config.toml
dataset = "crops of objects in photos (Visual Genome)"
horizontal_flip = true
norm = "layernorm"
activation = "gelu"
head_dim = 16
parallel_block = false
drop_path = 0.15
shared_expert = false
optimizer = "soap"
eps = 1e-08
grad_clip = 1.0
magnitude_pruning = 0.5
epochs = 31.0
lr_schedule = "poly"
adamw_weight_decay_other_params = 0.01
Rows from block 3 of a small image classifier, named by matrix and row number. Rows with one number within an expert belong to one neuron, the router's apart. Each number is 128 + 24 x the weight over its row's rms, rounded and kept within 0 to 255. All counts start at 0.
Before each expert's rows are labels from the 100 images, of 14976, where the router gives the expert most weight on average: "colour at peak" is the nearest of a few named colours to the mean colour under the peak. Only what is clearly more common there than usual is listed. The data: crops of objects in photos (Visual Genome). In brackets: how many of the 100.
# router: slot weights (model.blocks.3.mlp.router.weight, 32x320, trained with AdamW), inputs 160-319
# up: expert up (model.blocks.3.mlp.up, 16x320x320), inputs 160-319
# down: expert down (model.blocks.3.mlp.down, 16x320x320, transposed), outputs 160-319

# expert 14
colour at peak: black (34)
router.28 [134 132 140 148 119 130  92  78 153 118 149 110 155 135 121 149 128 113 132 138 111 140 117 141 150  75 110 149 136 123 128 173 124 106 121  72 126 183 166 116 150 148 134 166 174 139 136 139  74 158 118 134 100 182 123 128 139 134 111 125 118 106 139 106 129 142 135 127 137  77  79  79 149 123 141 149 121 142 130 112 141 114 177 112 103 117  50 119 117 136 138 160 120  79 106 135 137 183  90 155 124 117 111  90  96 128 140 106 144 134 149  91 111 103 147 127 129 106 121 144 137 131 121 116 118 130 121  95 125 143 145 151 144 110 127 123  82 136 125 162 157 144 137 112 176 106 136 112 175 151 163 129 111  95 148 122 116 134 139 107]
router.29 [109 117 122 149 123 107  97 131 113 113 139  98 115  99  98 146 112  82 121 141 162 143 129 157 158 123 118 105 163 126 172 165 123 122 122  98 145 142 154 152 126 161 156 108 155 133 118 111  97 139 126 121 143 183 134  76 106  94 110 101 131 113 109 142 139 111 175 154 132  81 135 119 112 123 136 133 127 111 130 137 163  93 142  80 105 103 100  83 125 117 181 141 173 111 150 139 128 137 116 190 113 116 106 108 151 113 179 155 104 136 167  87 159 131 129 147 151 123 111 175 155 112 137 172 157  95 136  98 153 140 148 144 152 151  85 109 111 120 167 102 149 146  87 169 130 115 180 152 104 158 133 168 107 160 117  83 123 101 110 127]
up.3 [128  67 128 147  96 153  93  91 128 104 128 128 128  83 128 128 192 128 158 128 149 128  80  80 115 148  98 127  91  67 128 145 128 128 128 128 147  88 128 134 156 192 128 128 150 128 119  84  71 157 128 128 113 140 125 128 128 154 128 128 128 128 128 144 128 133  87  76 128 128 102 128 144  89 128 128  54 148 115 125  81 128 157 128 166 128 121 109 175 180 146 128 113 145 128 150 149 146 128 128  63 128 128 128 124 109 153 205 128 128  86 151 108 156 102 173 128 143  86 128 124 128 128 128 128 144 140 151 128 137 165 128 145 128 186 120 128 125 113  68  89 128 103 128 128 156 101 114 148 128 128 128 128 128 128 100 128 128 128 119]
down.3 [130  90 128 109  69 141 173 150 128 183 128 128 128 124 128 128 128  91 128 116 128 128 115 128 128 128 128 128 128  97  96 128  45  67 142 127 128 128 128 152  94  58 128 112 128 128 128 161 100  65 128  92 128 128 108 113 133 159 128 137 128 128 128 128 128 159  66 148 112 128 128 128 128 128 180 162 128 128 128 128 200 128 128 165 106 115 165 159 130 128 128 105 121 132 128 128 157 128 128 128 173 128 124 135 128 123 131 128 104 186 148 151 128 141 109 112 128 133 128 128 129 128 128 108 173 113 128 132  82  64 128 164 103 128 128 149 177 141  71 156  78 128 177 128 145  82 128 128 128 128 128 128 128 108 191 128 128 128 136  87]
up.4 [146  96 128  91 118 128  94 128 128  94 148 128 128 128 116 139 169 165 128 128  99 118 132 159 128 128  73 124 148  85 128 128 128 128 128 128 128 128 123 113 128 176 128 157 128 110 103 127  87 108 160 150 128  95 109 146 128 154 128 128  99 167 128 128 128  75 128 128 128 128 128 128 128 128 113 132 197 112  85 170 128  98 128 132 184 128 128 128 172 111 101 128 128 146 146 102 129 128 128 128  84  90 128 128 176 171 139 128 128 128 128 128 114 117 128 128 128 115 169 131 128 114 128 153  75 128 128 175 128  82 204 128 177 128  79 116 128 128 134 128 141 119 128 170 128 128 158 140 153 117 128 128 128 158 147 169 128 116 128 128]
down.4 [ 90 140 128 144 128 128 185 128 128 152  48 128 128 128 177  92 113 128 128 128 135  88 128 189 150 189  92 175 128 128 128  85 128 128 128 128 170 188 133 128 158 128 128  88 125 169 128 128 128 128 128 128 136 128 128 128 128 128 128 128 128 103 128 128 128 177 128  83 147 110 128 128 114 128 179 161 128 128 177 128 128 128 128 127 128 128 128 128 148 128 113 150  94 128 128 149 128 157 128  63 107 128 128 142 146 141 175 128 129 114 104 128 128 128 128 128 128 116 128 128 151 128 128 128  82 128 171 128 128 128 128 126 128 136 226 104 128 128  64 172 139 157 128  77 128 128 161 128  76 107  85 128 128 128 128 170 160 128 128 105]
up.5 [ 90 128 128 151 108  93 128 189 128 128 128 157  77 209 128 128 158 113 128  73 139 128 128  94 128  81 128 128  55 101 126 128 128  91 128  94 105 138 162 128 116 139 159 109 128 128 104 142 134 128 165 128 128 128 128 155 128 128 128 128 179 150 128 114 128  98 128 111 158 128 128 128 128 128 162  75 128  63 128  88 128 114  99 128 151 104 128 128 131 128 111  84 128 128 128 128  55 128 128  68 111  41 128 128 139 144 134 111 128 128 128 128 128 128 106  93 165 123 128 128 139 128 128 128 138 118  78  94 128 128 128 107 128  78 154 112  97 128 132 189 128 128 136 141 128 128 128 128 128 160 128 128 172 165 128 183  65 128 128  93]
down.5 [128 128 128 128 155 126 150  73 128 148 128 142  94 128  71  97  88 128 128 126 154 163 128 128  73 128 128 143 174 128 128 128 171 128 128  97 128 180 128 128 178 128 128 127 173  94 128 145 165 128 140 128 128 128 122 128 128 128  95 128 128 110  87 111 128 155 157 161 128 128 128 146 128 128  98 122 153  87  94 154 128 155 128 128  97 128 190 128 128 128 129 128 128 128 128 138 128 128 121 160 128 113 128 150 128  84 128 114  89 164 128 174 162 128 128 128 128 128 136 128 129 123  99 128 117 186 128 103 128 128 165 128 128 128 128 102 128 128 118 128 206 128  88 128 197 128 128  77 128 174 139 128 128 128 166 107 117 128  55 136]
up.6 [ 88 128 144  93 162 128 112 105 128 128 128 128 170 128 135 128 128 110 114 128 128 118 128 163 128 184 128 101 128 186 142 128 128 128 118 128 128 128 128 128 129 170 101  91  95 128 171 128 124 128  89  82 128 128 128 128 128 128 128 158 128 128 128 128 128 128 128 128 128 163 128 145 128 128 146 172 128 128 148 128  89 159  82  90  74 188 128 128 137 128 114 128 128 128 128 128 128 162 128 128 175 128 128  99 128  30  75 144 114 168 128 115 131 156 128 100 128 154 149 128 128 128 128 128 132 102 128 128 128 128 138 128 175 148 128 128 128 118 104 174 128 168 149  90 128 163  74 170 128 166 125  55 128 156 128 144 128 128 119 128]
down.6 [166 128 128 116 128 128  70 128 128 164 128 128 128 202 128 128 128 128 147 128 114 128 128 128 166 128 110 128 128 128 175 128 128 128 128 128 128  95 128 119 108 128 128 128 128 141 128 135 127 142 153  89 117 134 150 123  96 128 128 128 128 114 153 134 161 152 126 128 128 128 128 128 128 128 128 128  89  82 128  86 166 128 121 128 128 128 164 159 134 128 128 128  90 154 128 168 112 101 134 154 128 136 128 154 128 128 130 179 179 128 128 128 102 128 187 128 128 128 107 102 135 156 177 128 174 104 148 128 137  95  99 128 128 160 168  60 108 163 128  96 128 128 128 128 128  93 128 163 128 109 128 128 128  54 128 104 128  97 128 128]

# expert 6
colour at peak: orange (30)
router.12 [182 178 102 163  65 101 111 139 161 111 160 156 126 109 107 131 126 107 139 161 143 138 118 108 116 127 118 176  76 112 152 113 136 101 151 159 104 129 144 127 132 172 146 142 148 121  86 170 104 131 142 100 123 147 119 151 103 104 117 158 125  91 104  63 133 107 120 114 105 130 102 138 121 145 121 126 102 137 118 120 125 126 157 130 129 159 131 149 148 146 163 154  99 102 184 140 124 149 169 123  86 120 139 130  79 144 158 115 118 124 108 174  89  91 124 107 170 137 118 126 129 108 114 109  88  99  89 110 110 118 145 107  91  96 145  98 107 145 122 104 144 113 156 105  96 161 120 112 147 146 150 123 133 106 148 136 138 116 133 145]
router.13 [169 125 132 134 109 117 128 138 113 114 172 156 106 131 143 159 119  98 120 158 151 147 125  93  95 124 135 163  56  79 149 117 128 105 153 138 134 146 132 108 126 168 127 179 142 141  97 124 110 134 123 127  93 154 158 146 116 134 136 150 171 100 104 131 159 142 109 107 121 116 113 169 132 141 130 124 104 109 138 146 142  95 124 150 160 174 132 162 157 155 137 153 107 126 159 144 115 127 148  95  92 112 127 152 117 134 153 104 149 145 115 167 101 110 145  74 160 104 169 122 131  74 118  80  84 101 134 127 106  92 140 103 113 121 130 114 130 155 114 139 133  88 136  92 112 171 108 131 150 152 120 125 102 105 165 149 132 103 145 128]
up.3 [155  91 128 154 142 113 123 128 128 128 103 154 128 128 128 128 172 121 113 128 128 164 128 128 116 128  83 169 128 133 124 149 128 106 128 146 114 128 128 128  80 128  96  65 113 176 128  92 161 128  91  95  95 181 104  94 149 128  79 156 152 128 123 125 113 109 147 128  97  99 168 128  89 175 142 116 128 128  83 148  79 128 128 170  95 128 171 128 108 128 128 128 145 122 128 128 128  86 153 128 128 155 128 191 128 128 128 128  81 103 128 128 141 149 156 130 162 168  62 110 140 128 128 128 174  94 130 128 128 128 105  91 137 128 128 128 143 128  92 121  77 149 127 128 128  89 149 128  73 128 125 113 153 128 103 128 128 128 128 128]
down.3 [128 128 130 128 128 128 128  94 128 104 169 128 128 148  72 156 128 128  90 130 128 128  69 102 128 153 104 128 181 128 128  75  99 128 124  90 128 128 103 115 128 128 128 140 110 124 103 128 128 128 163 121 128 120 125 138 128 128 141  76 128 128 128 128 128 128 128 128  95 171 160  95 128 128 147 128 123 199 128 128 129 116 107 128 128  63 128 128 128 128 128 152 128 127 128 128 128 147 128  96 128 128 128 128 157 176 112 128 128 170 171 128  86  97 155 128 161 128 128 149 161 128 128 160 147  83 128 128 172 109  99 152  99 128 128 128 190  95 178 128  84 130 152 106 128  79 128 101 128 114 128 152 185 128  95 128 153 163 113 123]
up.4 [ 89 102 128 128 128  97 128 128 128 128 140 154 128 128 128 128 168 128 128 128 108 128 151 216 128 120 103 128 128 128 137 195 128 181 212 147 128 128 128 128 128 120 186  86 128 128 128 128 152 128  62 148 128 129 128 154 124 170 186 165 128 128 128 128 128 101 144  88 128 128 128 128 128 128 114 147 128 128 199 117 154 136 128 128  74 128 128 124 128 128  88  89 128 148 158 114 146 128 144 128 128 128 153 160 128 128 128 128 128 128 128 112 155 161 128 147 128 186 124 128 128 128 137  97 120 128 185 128 128 116  97 128 128 160 128 128 112 128 128 128 129 128 128 128 128 114 115 125 110  75 128 128 128 128 128 128 142 128 128 128]
down.4 [106 128 173 128 145  92 152 128 169 128  87 106 133 146 128 128 128 177 115 128 178 149  78  86 153 128 128 173 128 130 128 128 128 128 101 134 106 172 128 114 128  81 105 163  80 151 128 128 128 102 128 164 128  86 128  68 155 128 136 128 113 125 141 128 161 124 119  82 128 173 106 114 128 144 128 165 128 128 128 128  76 140 102 128 128 128 128 128  89 102 128 166  75 128 128 128 172 151 128 112 159 106  22 128 128 138 144  99 128 142 128 128 166 128 149 128 128 128  96 128 128 128 128 128 128 162 118 128 111 128 128 153 120 128 136 142 186 124 110 150 128 128 133 128  60 153 128 164 164 128 128 128 121  85 128 128 110 120 128 116]
up.5 [128 128 103 128 174 128 135 128 128 128 128 128  95 143 190 150 138 128 173 128 151 112 128 108 128  97 128  94 126 121 133 155 128 128  93 128  89 128 128 139  99 128  64  71 118 128 128 108 128 127 187 184 128 128 112 121 128 128 128  78 173 128 128 128 128 128 128  96 128 151 128 130 102 145 191 128 128  94 128 128 114 140 110 128 133 109 128  95 128 128 187 139 119 128 181 122 128 128 128  76 100 128  81 128  70 128 169 107 121 128  97 102  99  78 170 128 143 145 102  88 116 128 128 128 193  98 127 128 106 128 128 142 159  91 128 128 128 128 128 128 128 128 128 128 113 128 128 146 128 128 145 124  94 128 137 108 128 163 128 117]
down.5 [101 128 156 106 134 107 128 112 104  82  82 128 128 128 128 128 128 128 104 128 128 128 112 128 175 160 106 168 168 128 128 128 128 135 157 139 128 128 128 128 128 128 125 147 106  30 128 113 110 105 128 128 128 173 128 169 169 128 128 157 128 178 128 146 172 130 128 128 138 109 128  85 139 128 142 128 156 147 128  93 128  77 128 153 128  92 173 202 143  95 109 128 122 128  76 112 112  86 128 128 128 128 173 136 128 166 128 144 128 128  98 111 151 113 128 128 105 103 104 128 142 128 128 201 128 128 166 159 128 128 128 128  97 119 128 103 154 128 160 128 128 128 203 144 128  86 128 112  99 172 128  59 128 128 111 128  76  64 128 128]
up.6 [110 114 136 128 128 128 155 164 163 128 128 128 123 116 111 128 137 157 142  98 102 128 128 128 128 114 113 128 128 153 128 174 128 128 128 110 139  88 128 146 131 165 128 128 116 128 128 110 154 128 113 160 119 128 128 128 128 148 128  95 128 154 128 139 128 120 128 111 128 164 179 128 128 128  82 127 128  90 106 128 174 139 124 172 128 128 128 150 107 113 128 128 128 128 128  84 150 128 128 128  79 170 143 159 144  92 209  46 156 128 112 128 128 120 128 128  84  96 138 166  88 157 108  49 161 128 200 119 167  90 128 128 155 175 144 188 145 104 147  77 126 128 137 131 127 148 112 128 116 128 128 128 131  70 147 128 128 149 185 138]
down.6 [128  86 197 151 137 100 150 135 117 128 128 128 151 125 112 128 128 112 128 136 128 154 127 128 179 123 120  62 147 128 105 131 128 154 128  99  95 128 167 130 128  67  90 141 148 128 185 128 113 185 143 115 128 128 128 128 128 162 128  97  98  97 142 142 128 128  82  85 128 156 128 119 128 106  90 144 128 183 128 128 111 178 116 157 152 100 128 128 128 142 128 128  84 166 128 159 162  93 128 128 128  83 108 128 160  68 128 128 128 133 128 128 128 153 173 144  81 128 189 128 128 128 128 128 128 128 195 128 128 128 160 128 128 102 128 139 182 123 175 155 111 128 122 127 128 128 137 127 198 128 117 128 103 107 128 128 128 112 158 128]

# expert 9
colour at peak: brown (64)
router.18 [129  98 153  96  86 110 130 107 125  98 109 147 120 140 111 127 160 163  99  78 124 105 144 127 143 129 105 177 118 140 105 178 152 130 152 121 155 182 116 109 126 130  83 143  88 158 138  81 100 156 162 135 151 110 147 131  89 162 155 132 118 133 136 157 133 116 140 123 109 132 139 153 123 135  99 149 141 140 137 144 124 129 172 141 125 109  94 110  92 126 103 135 182  81 116 140 103  98 113 125 114 109 108 112 124 106 123 139 100  98 181 124 162 130 108 145 168 126 129 161 114 129 138 134 154 135 155 138 144 123  97 121 160 102 129 133 112 136 135 152 165 174 157 151 162 105 108 139 132 158 149 155  96 173 161 114 139 125 129  84]
router.19 [104 131 149  97 161 107 120 131 130 118 142  79 143 125  83 129 149 111 113 106 152 119 142 122 131 124 127 108 139 107 107 169 121 131 159 121 156 158  83  99 116 138 139 129 105 124 137  90 157 147 174 159 122 103 124 144 130 141 153 138 149 160 104 153 139 105 138 153 110  86 146 142 160 117 150 163 149 149 127 147 137  74 138 107 138 129 115  80 112 104 178 110 135 127  91 160 124 130 137 103 139 160 111 154 145 116 105 122 139 144 151 108 131 105 157 132 158  98 139 147 125 113 172 155 136 165 117 147 167 133 107 128 165 120 127 101 105 128 134 145 142 169 112 114 186  60 131 132 168 170 138 119  99 162 123 102 108 135 171 116]
up.3 [128 128 210 128 125 128 177 128  73 128 133 154 121 164 128 128 159 141 128 128  94  97 128 128 128 128 101 128 186 128 128 160 115 128 128 128 128 128 146 128 102 128  77 128 109  71 128 128 128 128 128 128  96 128 128 128 128 149 128 128 156 128 128  88 128 128  60  87 128 141 128 151 128 128 128 128  65 182 128  95 128 128 128 128 120 128 127  76 114 128  51 128 128 128 171 128  93 167 128 128 128 128  82 128 128 128  62 150 128 193 103 158 128 128 128  85 128 128 107  90 132 128 143 128  96 174 128 148 128  84 104 128 128 128  57 128  83 128 128 179 128 146 128 128 128  92  76  97 128 128 128 128 126 220 128 128  91 121 163 128]
down.3 [156 128 128 128 128 128  99 114 128 187 128  62 128  94  87 128  73 128 128 128 127  78  55 128  99 128 128 128 126 128 128  99 128 128 128  90 184 109 128 128 128 144 140 158 128 128  98 128 128 128 133  97 128 135 126  95 128 128 128 138 128 128 162 128 169 139 128 191 128 128 123 156 110 143 140 153 165 115 128 119 149 128 128 128 128 206 128  91 128 128 128 128 100 128 128  56 128 101 128 128 104 128 145  65 128 128 148 128 157  90 148 128  57 142 128 101 128 159 128 128 168 220 128  78  75 128 128 144 128 128 128 128 128 128 128 128 128  95 128  85 128 111 128 164  99  86 137 128 128 128 128 140 111  74 128 148 152 198  66 136]
up.4 [202 128  97 178 128 128  90 128 108 139 128 128 128 181 128 137 128 173 128 128 128  89 144 158 150 143 128 128 128 132 128 155 164 128 128 141  80 128 128 146 108 128 128 158 118 166 131 128  60 128 104 128 165 128 142 128 128 128 128 128 101 128 128 128 179 128  94 128 128 155 128 128 107 182 128 128 146 128 128 128 128 128 128 155 118 128 128 128 128 128 128  68 128 154 128 141  94 128 116 128 192  84 128 128 128 128 128 146 128 128 128 128 128 128 128 128  72 128 128 128 128 106 128  84 100 128 150 164 128 128 108 167 145 128 128 128 128 128 128 173 128 128 137 160 105 141  90 128 128 128 128 128 103 120 128  93 128  94 128 140]
down.4 [ 73 128 164 170 128 128 112 174  91 129 109 155 128 128  58 168 101 134 137 128 128 141 128 107 125 101 101 211  72 128 108 110  95 128 128  72 128 128  83 128 143 128 152 128 128 128 128 162 121 103 177 143 173 128 128 128 128 104 102 128 128 163 144 163 128 128 128 160 128 128 128 128 146 128 145 128  88 128 139 128 128 128 128 128 163 128 151 128  69 128 124  93 189 154 128 167 128 128 128 108 128 128 162 128 124 127 128 128 164 128 147 128 147 128 128 145 128 128  84 128 128 165 128 128 128 219 128 123 151 128 128  99 128 170  71 128 128 117 135 128 112 128 128 128  71 128 128 128 128 152 128 112 154 128 100 162 153 128 128 128]
up.5 [128 137 107 118 162  92 159 128 128 129 168 128 120 134 144 152 128 145 128 156 107 115 128 128 128 112 128 102 169 128 128 108  96 214 156  93 128 128 101 128 152 124  87 123  83 128 128 128 128 128 128 128 128 128 128 128 128 135 128 128 127 116  89 100 123 171 169 128 128 123 128 128 128 100  71 128 177 141 148 153 128 128  75 109 104 128 128 128  71  91 151 115 128  64 158 128 155  83 105 128 147 131  90 128 128 167 128 164 158 128  82  97 128  97 128 128 128 144 128 157 128 128 128 188  90 154 197 128 128 128 118 128 104 178 128 137 128  78  98 128 102 128 130  72 144 166 105 128 112 128 128 143 128  55 128 128 105 104 127 202]
down.5 [128 133 113 139 156  75 106  67 128 128 157  46 128 152 128  75 109 128 128  90  83  99  96 128 128 128 110 131 121 105 128 128 133 114  91 111 128 107  78 128 128 178 128  94 183 151 128 145 128 128 128 142 113 128 128  82 128 163 150 169 128 132 128 114 128 128  72 128 126  85 194  95  91 166 163 128 128 128 173 128 194 115 143 138 128 128 128 134  83 134  96 128 159 126 142  74 128 128 128 128 128 131 128 176 152  95 128 128 153 128 149 143 128 141 128 128 124 128 128 128 128 128 128 128 137 128 125 128 108 128 128 128 166 165 128 128 128 138 178 135 150 113 102 128 123 128 162 116 128 128 152 128  65  85 153 128 184 128 128 128]
up.6 [128  89 128 109 128 128  90  42 128 110 128 128  91  93 194  99 191 107 128  71  75 113 128 128  79 128  90 171 119 111 128 128 128 138  97  77  90 129 117 128 128 128  96  71 150 128 128 128 147 136 162 128  96 155 128 128 128 128 128 128 128 128 137 128 128 168 128 128 192 147 128 143 136 116 154 128 128 128 129 128 111 125  85 110 128 100 128 128 162 128 122 128 136 167 128 128 128 128 128 171  79  80 128  91 128 115 128 187 188 112 128 128 128  95 110 128 128 156 128 128  46  97 128 112 128 148 161 139 128 128 128 128  78 115 128 110 119 128  73 167 128 128  92 128 128 128 129 117 109 128 150 128 145 144 128 173 107 128 106  90]
down.6 [128 110 113 169 166 150 182 128 146 128 128 128 197 128 128 145 128  90 128 128 113 128 105 132 128 128  57 128 172 198  95 128 115 128 120 100  88 128  73 150  47 128 128 108  89 128 149  99 178 128 128 128 128 100 128 103 128 128 128 128 169 105 128 105 164 166 128 128 128 118 157 145  74 171 149 128 128 128 128 128 130 128 128 128 128 162 128 128 112  85 128 106 128  82 128 179 128  84 128 128 146 105 128 168 128 128 131 128 128 128 128 128 128 123 128 128 128  72 128 157 128 128  67 128 128 128 135  86 162 161 128 128 128  95 157 157  91 128 171 128 128 138 177 176 114 121 175 130 128 128 128 128 177 128 128 128 128 133 128 128]

# expert 3
colour at peak: pink (32)
router.6 [143 139  87 132 150 164 128 137 149 154 122 109 138 112 119 108 110 116  96 164 106 105 149 122 166  83 121 125 130 168 135 156 158 136  99  92 185 132 118 152 130  91 174 170 114 102 151 184 132 123 131 125 161 143 130 141 145 105 114 131  94 142 107 107 130 125 159 167 137 146 130 167 131 110 102 111 157  94  95 146 118 171 136  92 112 114 132 177 123 114 153 107  90  97 120 138 168 106 100 133 182 136 154 130 146 102 133 130 113 114 162 130 154 128 111 131  97 132 106 128 157 184 113 128 161 105 174 113 146  91 124 175 117 163 138 119 132 124 143 136 123  93 144 127 108 138 176 130 148 106  96 142 106 152 126 119 153 120 146 162]
router.7 [155 178 140 120 139 149 110 137  94 143 116 116 165 107 154 169 103  98 126 170  79 118 126 101 126 123 164 106 113 145 145 141 127 127 138 115 132 106 110 110 121 107 186 126 133  98 163 165 114 120 110 125 171 103  87 108 140 127 115 134 133  96 115  96 151 109 165 116 152 136 118 136 105 109  98 147  90  98 116 122  94 186 151  90 106 113 136 156 122 129 146  99  97 140 141 115 127 106 115 155 163 118 151 118 128 139 121 141  80 140 177 146 147 117 104  85 122 124 135 167 142 174 134 117 145 118 141 129 159 132 126 140 116 137 145 156 110 146 124 120 105 133 126 149 109 137 135 148 141  69 115 141 131 176 123 132 138 106 105 192]
up.3 [128 157 128 128 128 138 152 174 128 128 128 128  75 123 128 128 128 128  98 105 128 128 128 128 128  97 128 128 128 104 100 128 128  84 128 169 137 180 128 132 185 128 128  88 128 117 128 108 128  86 128 128 110 135  85 128 128 150 128  78 128 128 128 184 128 128 197 143 128 156 128 131 128 128 108 157  75 128 128 128 128 139  70 117 128 106 142 128 182  90 171 128 152 128 148 128 128 163 128 147 178 128 128 128 128 128 128  71 128 108 137 128 139 128 128 128  87  60 128 128 154 128 128 128  98 128 128  94 128 128 128 137 139 128  73 128 128 128 140 169 128 139 128 128 128 128 128 128 108 128 128 128 125 128 128  84 128 128  80 128]
down.3 [128 128 129 148 128 128 128 105 128 170 128 128  93 150  96 128 171 139 128 128 128 147 147 136 128 119 128  94 128 128 128  93  71 128 128 147 128 128 128 128 128 128 125 146 128 128 109 128 128 128 174 129 128  87 149 128 157 127 128  85 128 166 100 122 128 128 128 128 158  76 128 106 128 123 128 171 128 128 128 128 149 128 128 124 128 151 125 141 128 111 128 128 167 128 128 175 128 128 222 128  49 128 112  83 128 168 128 128  72 128 128 128 128 128 119 128 128 128 128 128 103 128 177 128 129 128 133 170 128 128 112 128 147 128 128 128  67 113 128 103 161 182 128  85 128  99 177 129 107 128 158 136  92 128 196 101 128 128 128 145]
up.4 [128 128 128 128 183 100 139 128 156 128 128 194 128 128 158  66 128 150 128 128 128 152  84  73  92 122 128 128 132 151 128 128 128  97 128 128 128 128 113  59 128 128 128 128 115 128 168 128 128 145 128 128 107 128 128  84 129 128 134 128 128 128  77 128 177  87 128 128 128 128 150  93 142 128 131 105 128 128 128 128 131 198  87 152 168 128 128 128 112  86 128 128 128 128 128 142 128  81 128 126  82 128 128 128 128 157 161  68 140 128 128 168 128 103 128 128 128 128 115 128 128 128 128  86 128 128 128 105 128  85 128 153 136 165  86 128 171 128 128 128 128 128 174 177 128 148 174 128 156  90 128 128 128 101 177 125  93 128 128  86]
down.4 [128 112 128 104 123 128 128 128 110 128 128  91 128 128 128 128 128  67 177 128 128 128 128  99 106 143 128 128 111 154 179 128 128 128 128 151 128 128 128 164 117  98 128 128 109 128 128  93 128  93 152 106  88 128 128 128 168 128 128  96 128 128 128  89 128 154 128 128  90 173 128  86 153  82 128 128 103 128 186 128 128 128 128 128 128 128  84 162 128 128  90 159 128 128 128 139 165 155 118 128 156 157  97 128 105 176 128 190  85 128 128 119 128 110 128  77 128 141 128 128 128 129 128 128 103 128 140 128 128 128 128 128 128 128 128  80 119 154 157  88 133 188 128 164 157  70 178 128 128 128 128 128 128 128 128 128 125 128  96 128]
up.5 [147 128 128 132  66 128  86  97 128 128 128 159 128 122 167 109 192  92 128 128  89 128 128 128 113 128 128 128  76 128 128 128 128 168 128  99 128  86 116 153 128 155  87 124 128 166 128 128  83 174 128 128 128 128 128 164  86 128 179 144 128 128 145 128 128 128 128 128 128 128 132 104 128 128  85 139 158 114 111 128 102 128  87 178 128 128 128 181 176 128 101 128 121 128 128 157 128 122 128 128 128  81 104  88 147 128 128 128 140 128 111 128 128 112 128 128 103 205 143  77 128 128 128 130  97 102 182 128 128 112 140 128 153 150 129 173 147  85 128 128 128 128 128 146 170  88 128 115 153  92 128 128 128 145 128 155 128 128 163 148]
down.5 [105 157 132 154 178 128 128 102 168 128 140  66 128 128 109  80 128 100 158 128 128 111 128 104 128 128 115 103 155 107 160 128 128 128 128 128 176 150 128 128 141 136 128 128  86 105 169 156 140  99 110 128  92  90 133 128 178 128 128 128 128 128 128 128 128 128 145 128 128 128 111 128 128 123 176 149 154 142  60 132  98 140 103 165 128 128 128 128 128 128 104 187  82 133 183 100  97 128 128 128 136 128 102 128 128  97 163 128 129 128 128 137 128 128 164 128 128 101 128 128  82 128 102 138 101 128 128 102 127 128 110  92 146 128 101 144 137 167 172  80 152 134 128 167 131 166 129  68 148 128 128 164 138 150 128 128 122 158 128 128]
up.6 [134  86 148  89 128 158 128  78 161 128 128 128 128 128 159 128 128 128 148 128 119 128 128 109 128 165 128 124 128 150 128 128 128 128 128 154 128 128 128 106 128 128 128 122  54 106 216 128 128  98 174 122 128 128 128 128 143 128  79 128 128  95 107 150 128 128 129 100 128 128 101 129 128 110 163 128  95 128 128 137  79 124 158 128 128  70 128 128 131 128 128 180 106 128 128  76 167 128 128 128 132 103 128 128 128  58 106 128 119 128 128 150 128 128 128 101 128 129 128 128 104 128 128 156 128 128 162 146  88 128 128 128 128 128 128  92 128 106 128 128 128  82 128  86 128 184  96 128 128 110  95 116 128 128 163 163 119 176 116  96]
down.6 [128 154  72  80  89 128 128 128 157  95 128 128 128 128 137 128 122 120 128 128 128 126 128 128 201 128 128 143 128 134 162 123 128  80 135 128 104 116 128 128 128 186 128 147 162 128  99 106 152 128 128 128 128 128 128 128 128 112  80 128 174 128 156  94  74 142  88 128 176 133 128 111 142 128 114 137 117 128  96 128 128 147  65 128 128 164 157 149 128 128 128 128 142 117 146 128 150 128 146 128 128  60 128 128  99 149 128 209 128 128 128 128 128 151 128 169 102  86 128 128 141 167 128 128 128 128 105 160 128 110 142  86 117 109 128 155 128 128 128 180  95 154 128 172 127 128 128 143 128 165 151 128 128 108 169 146 155 128 183 154]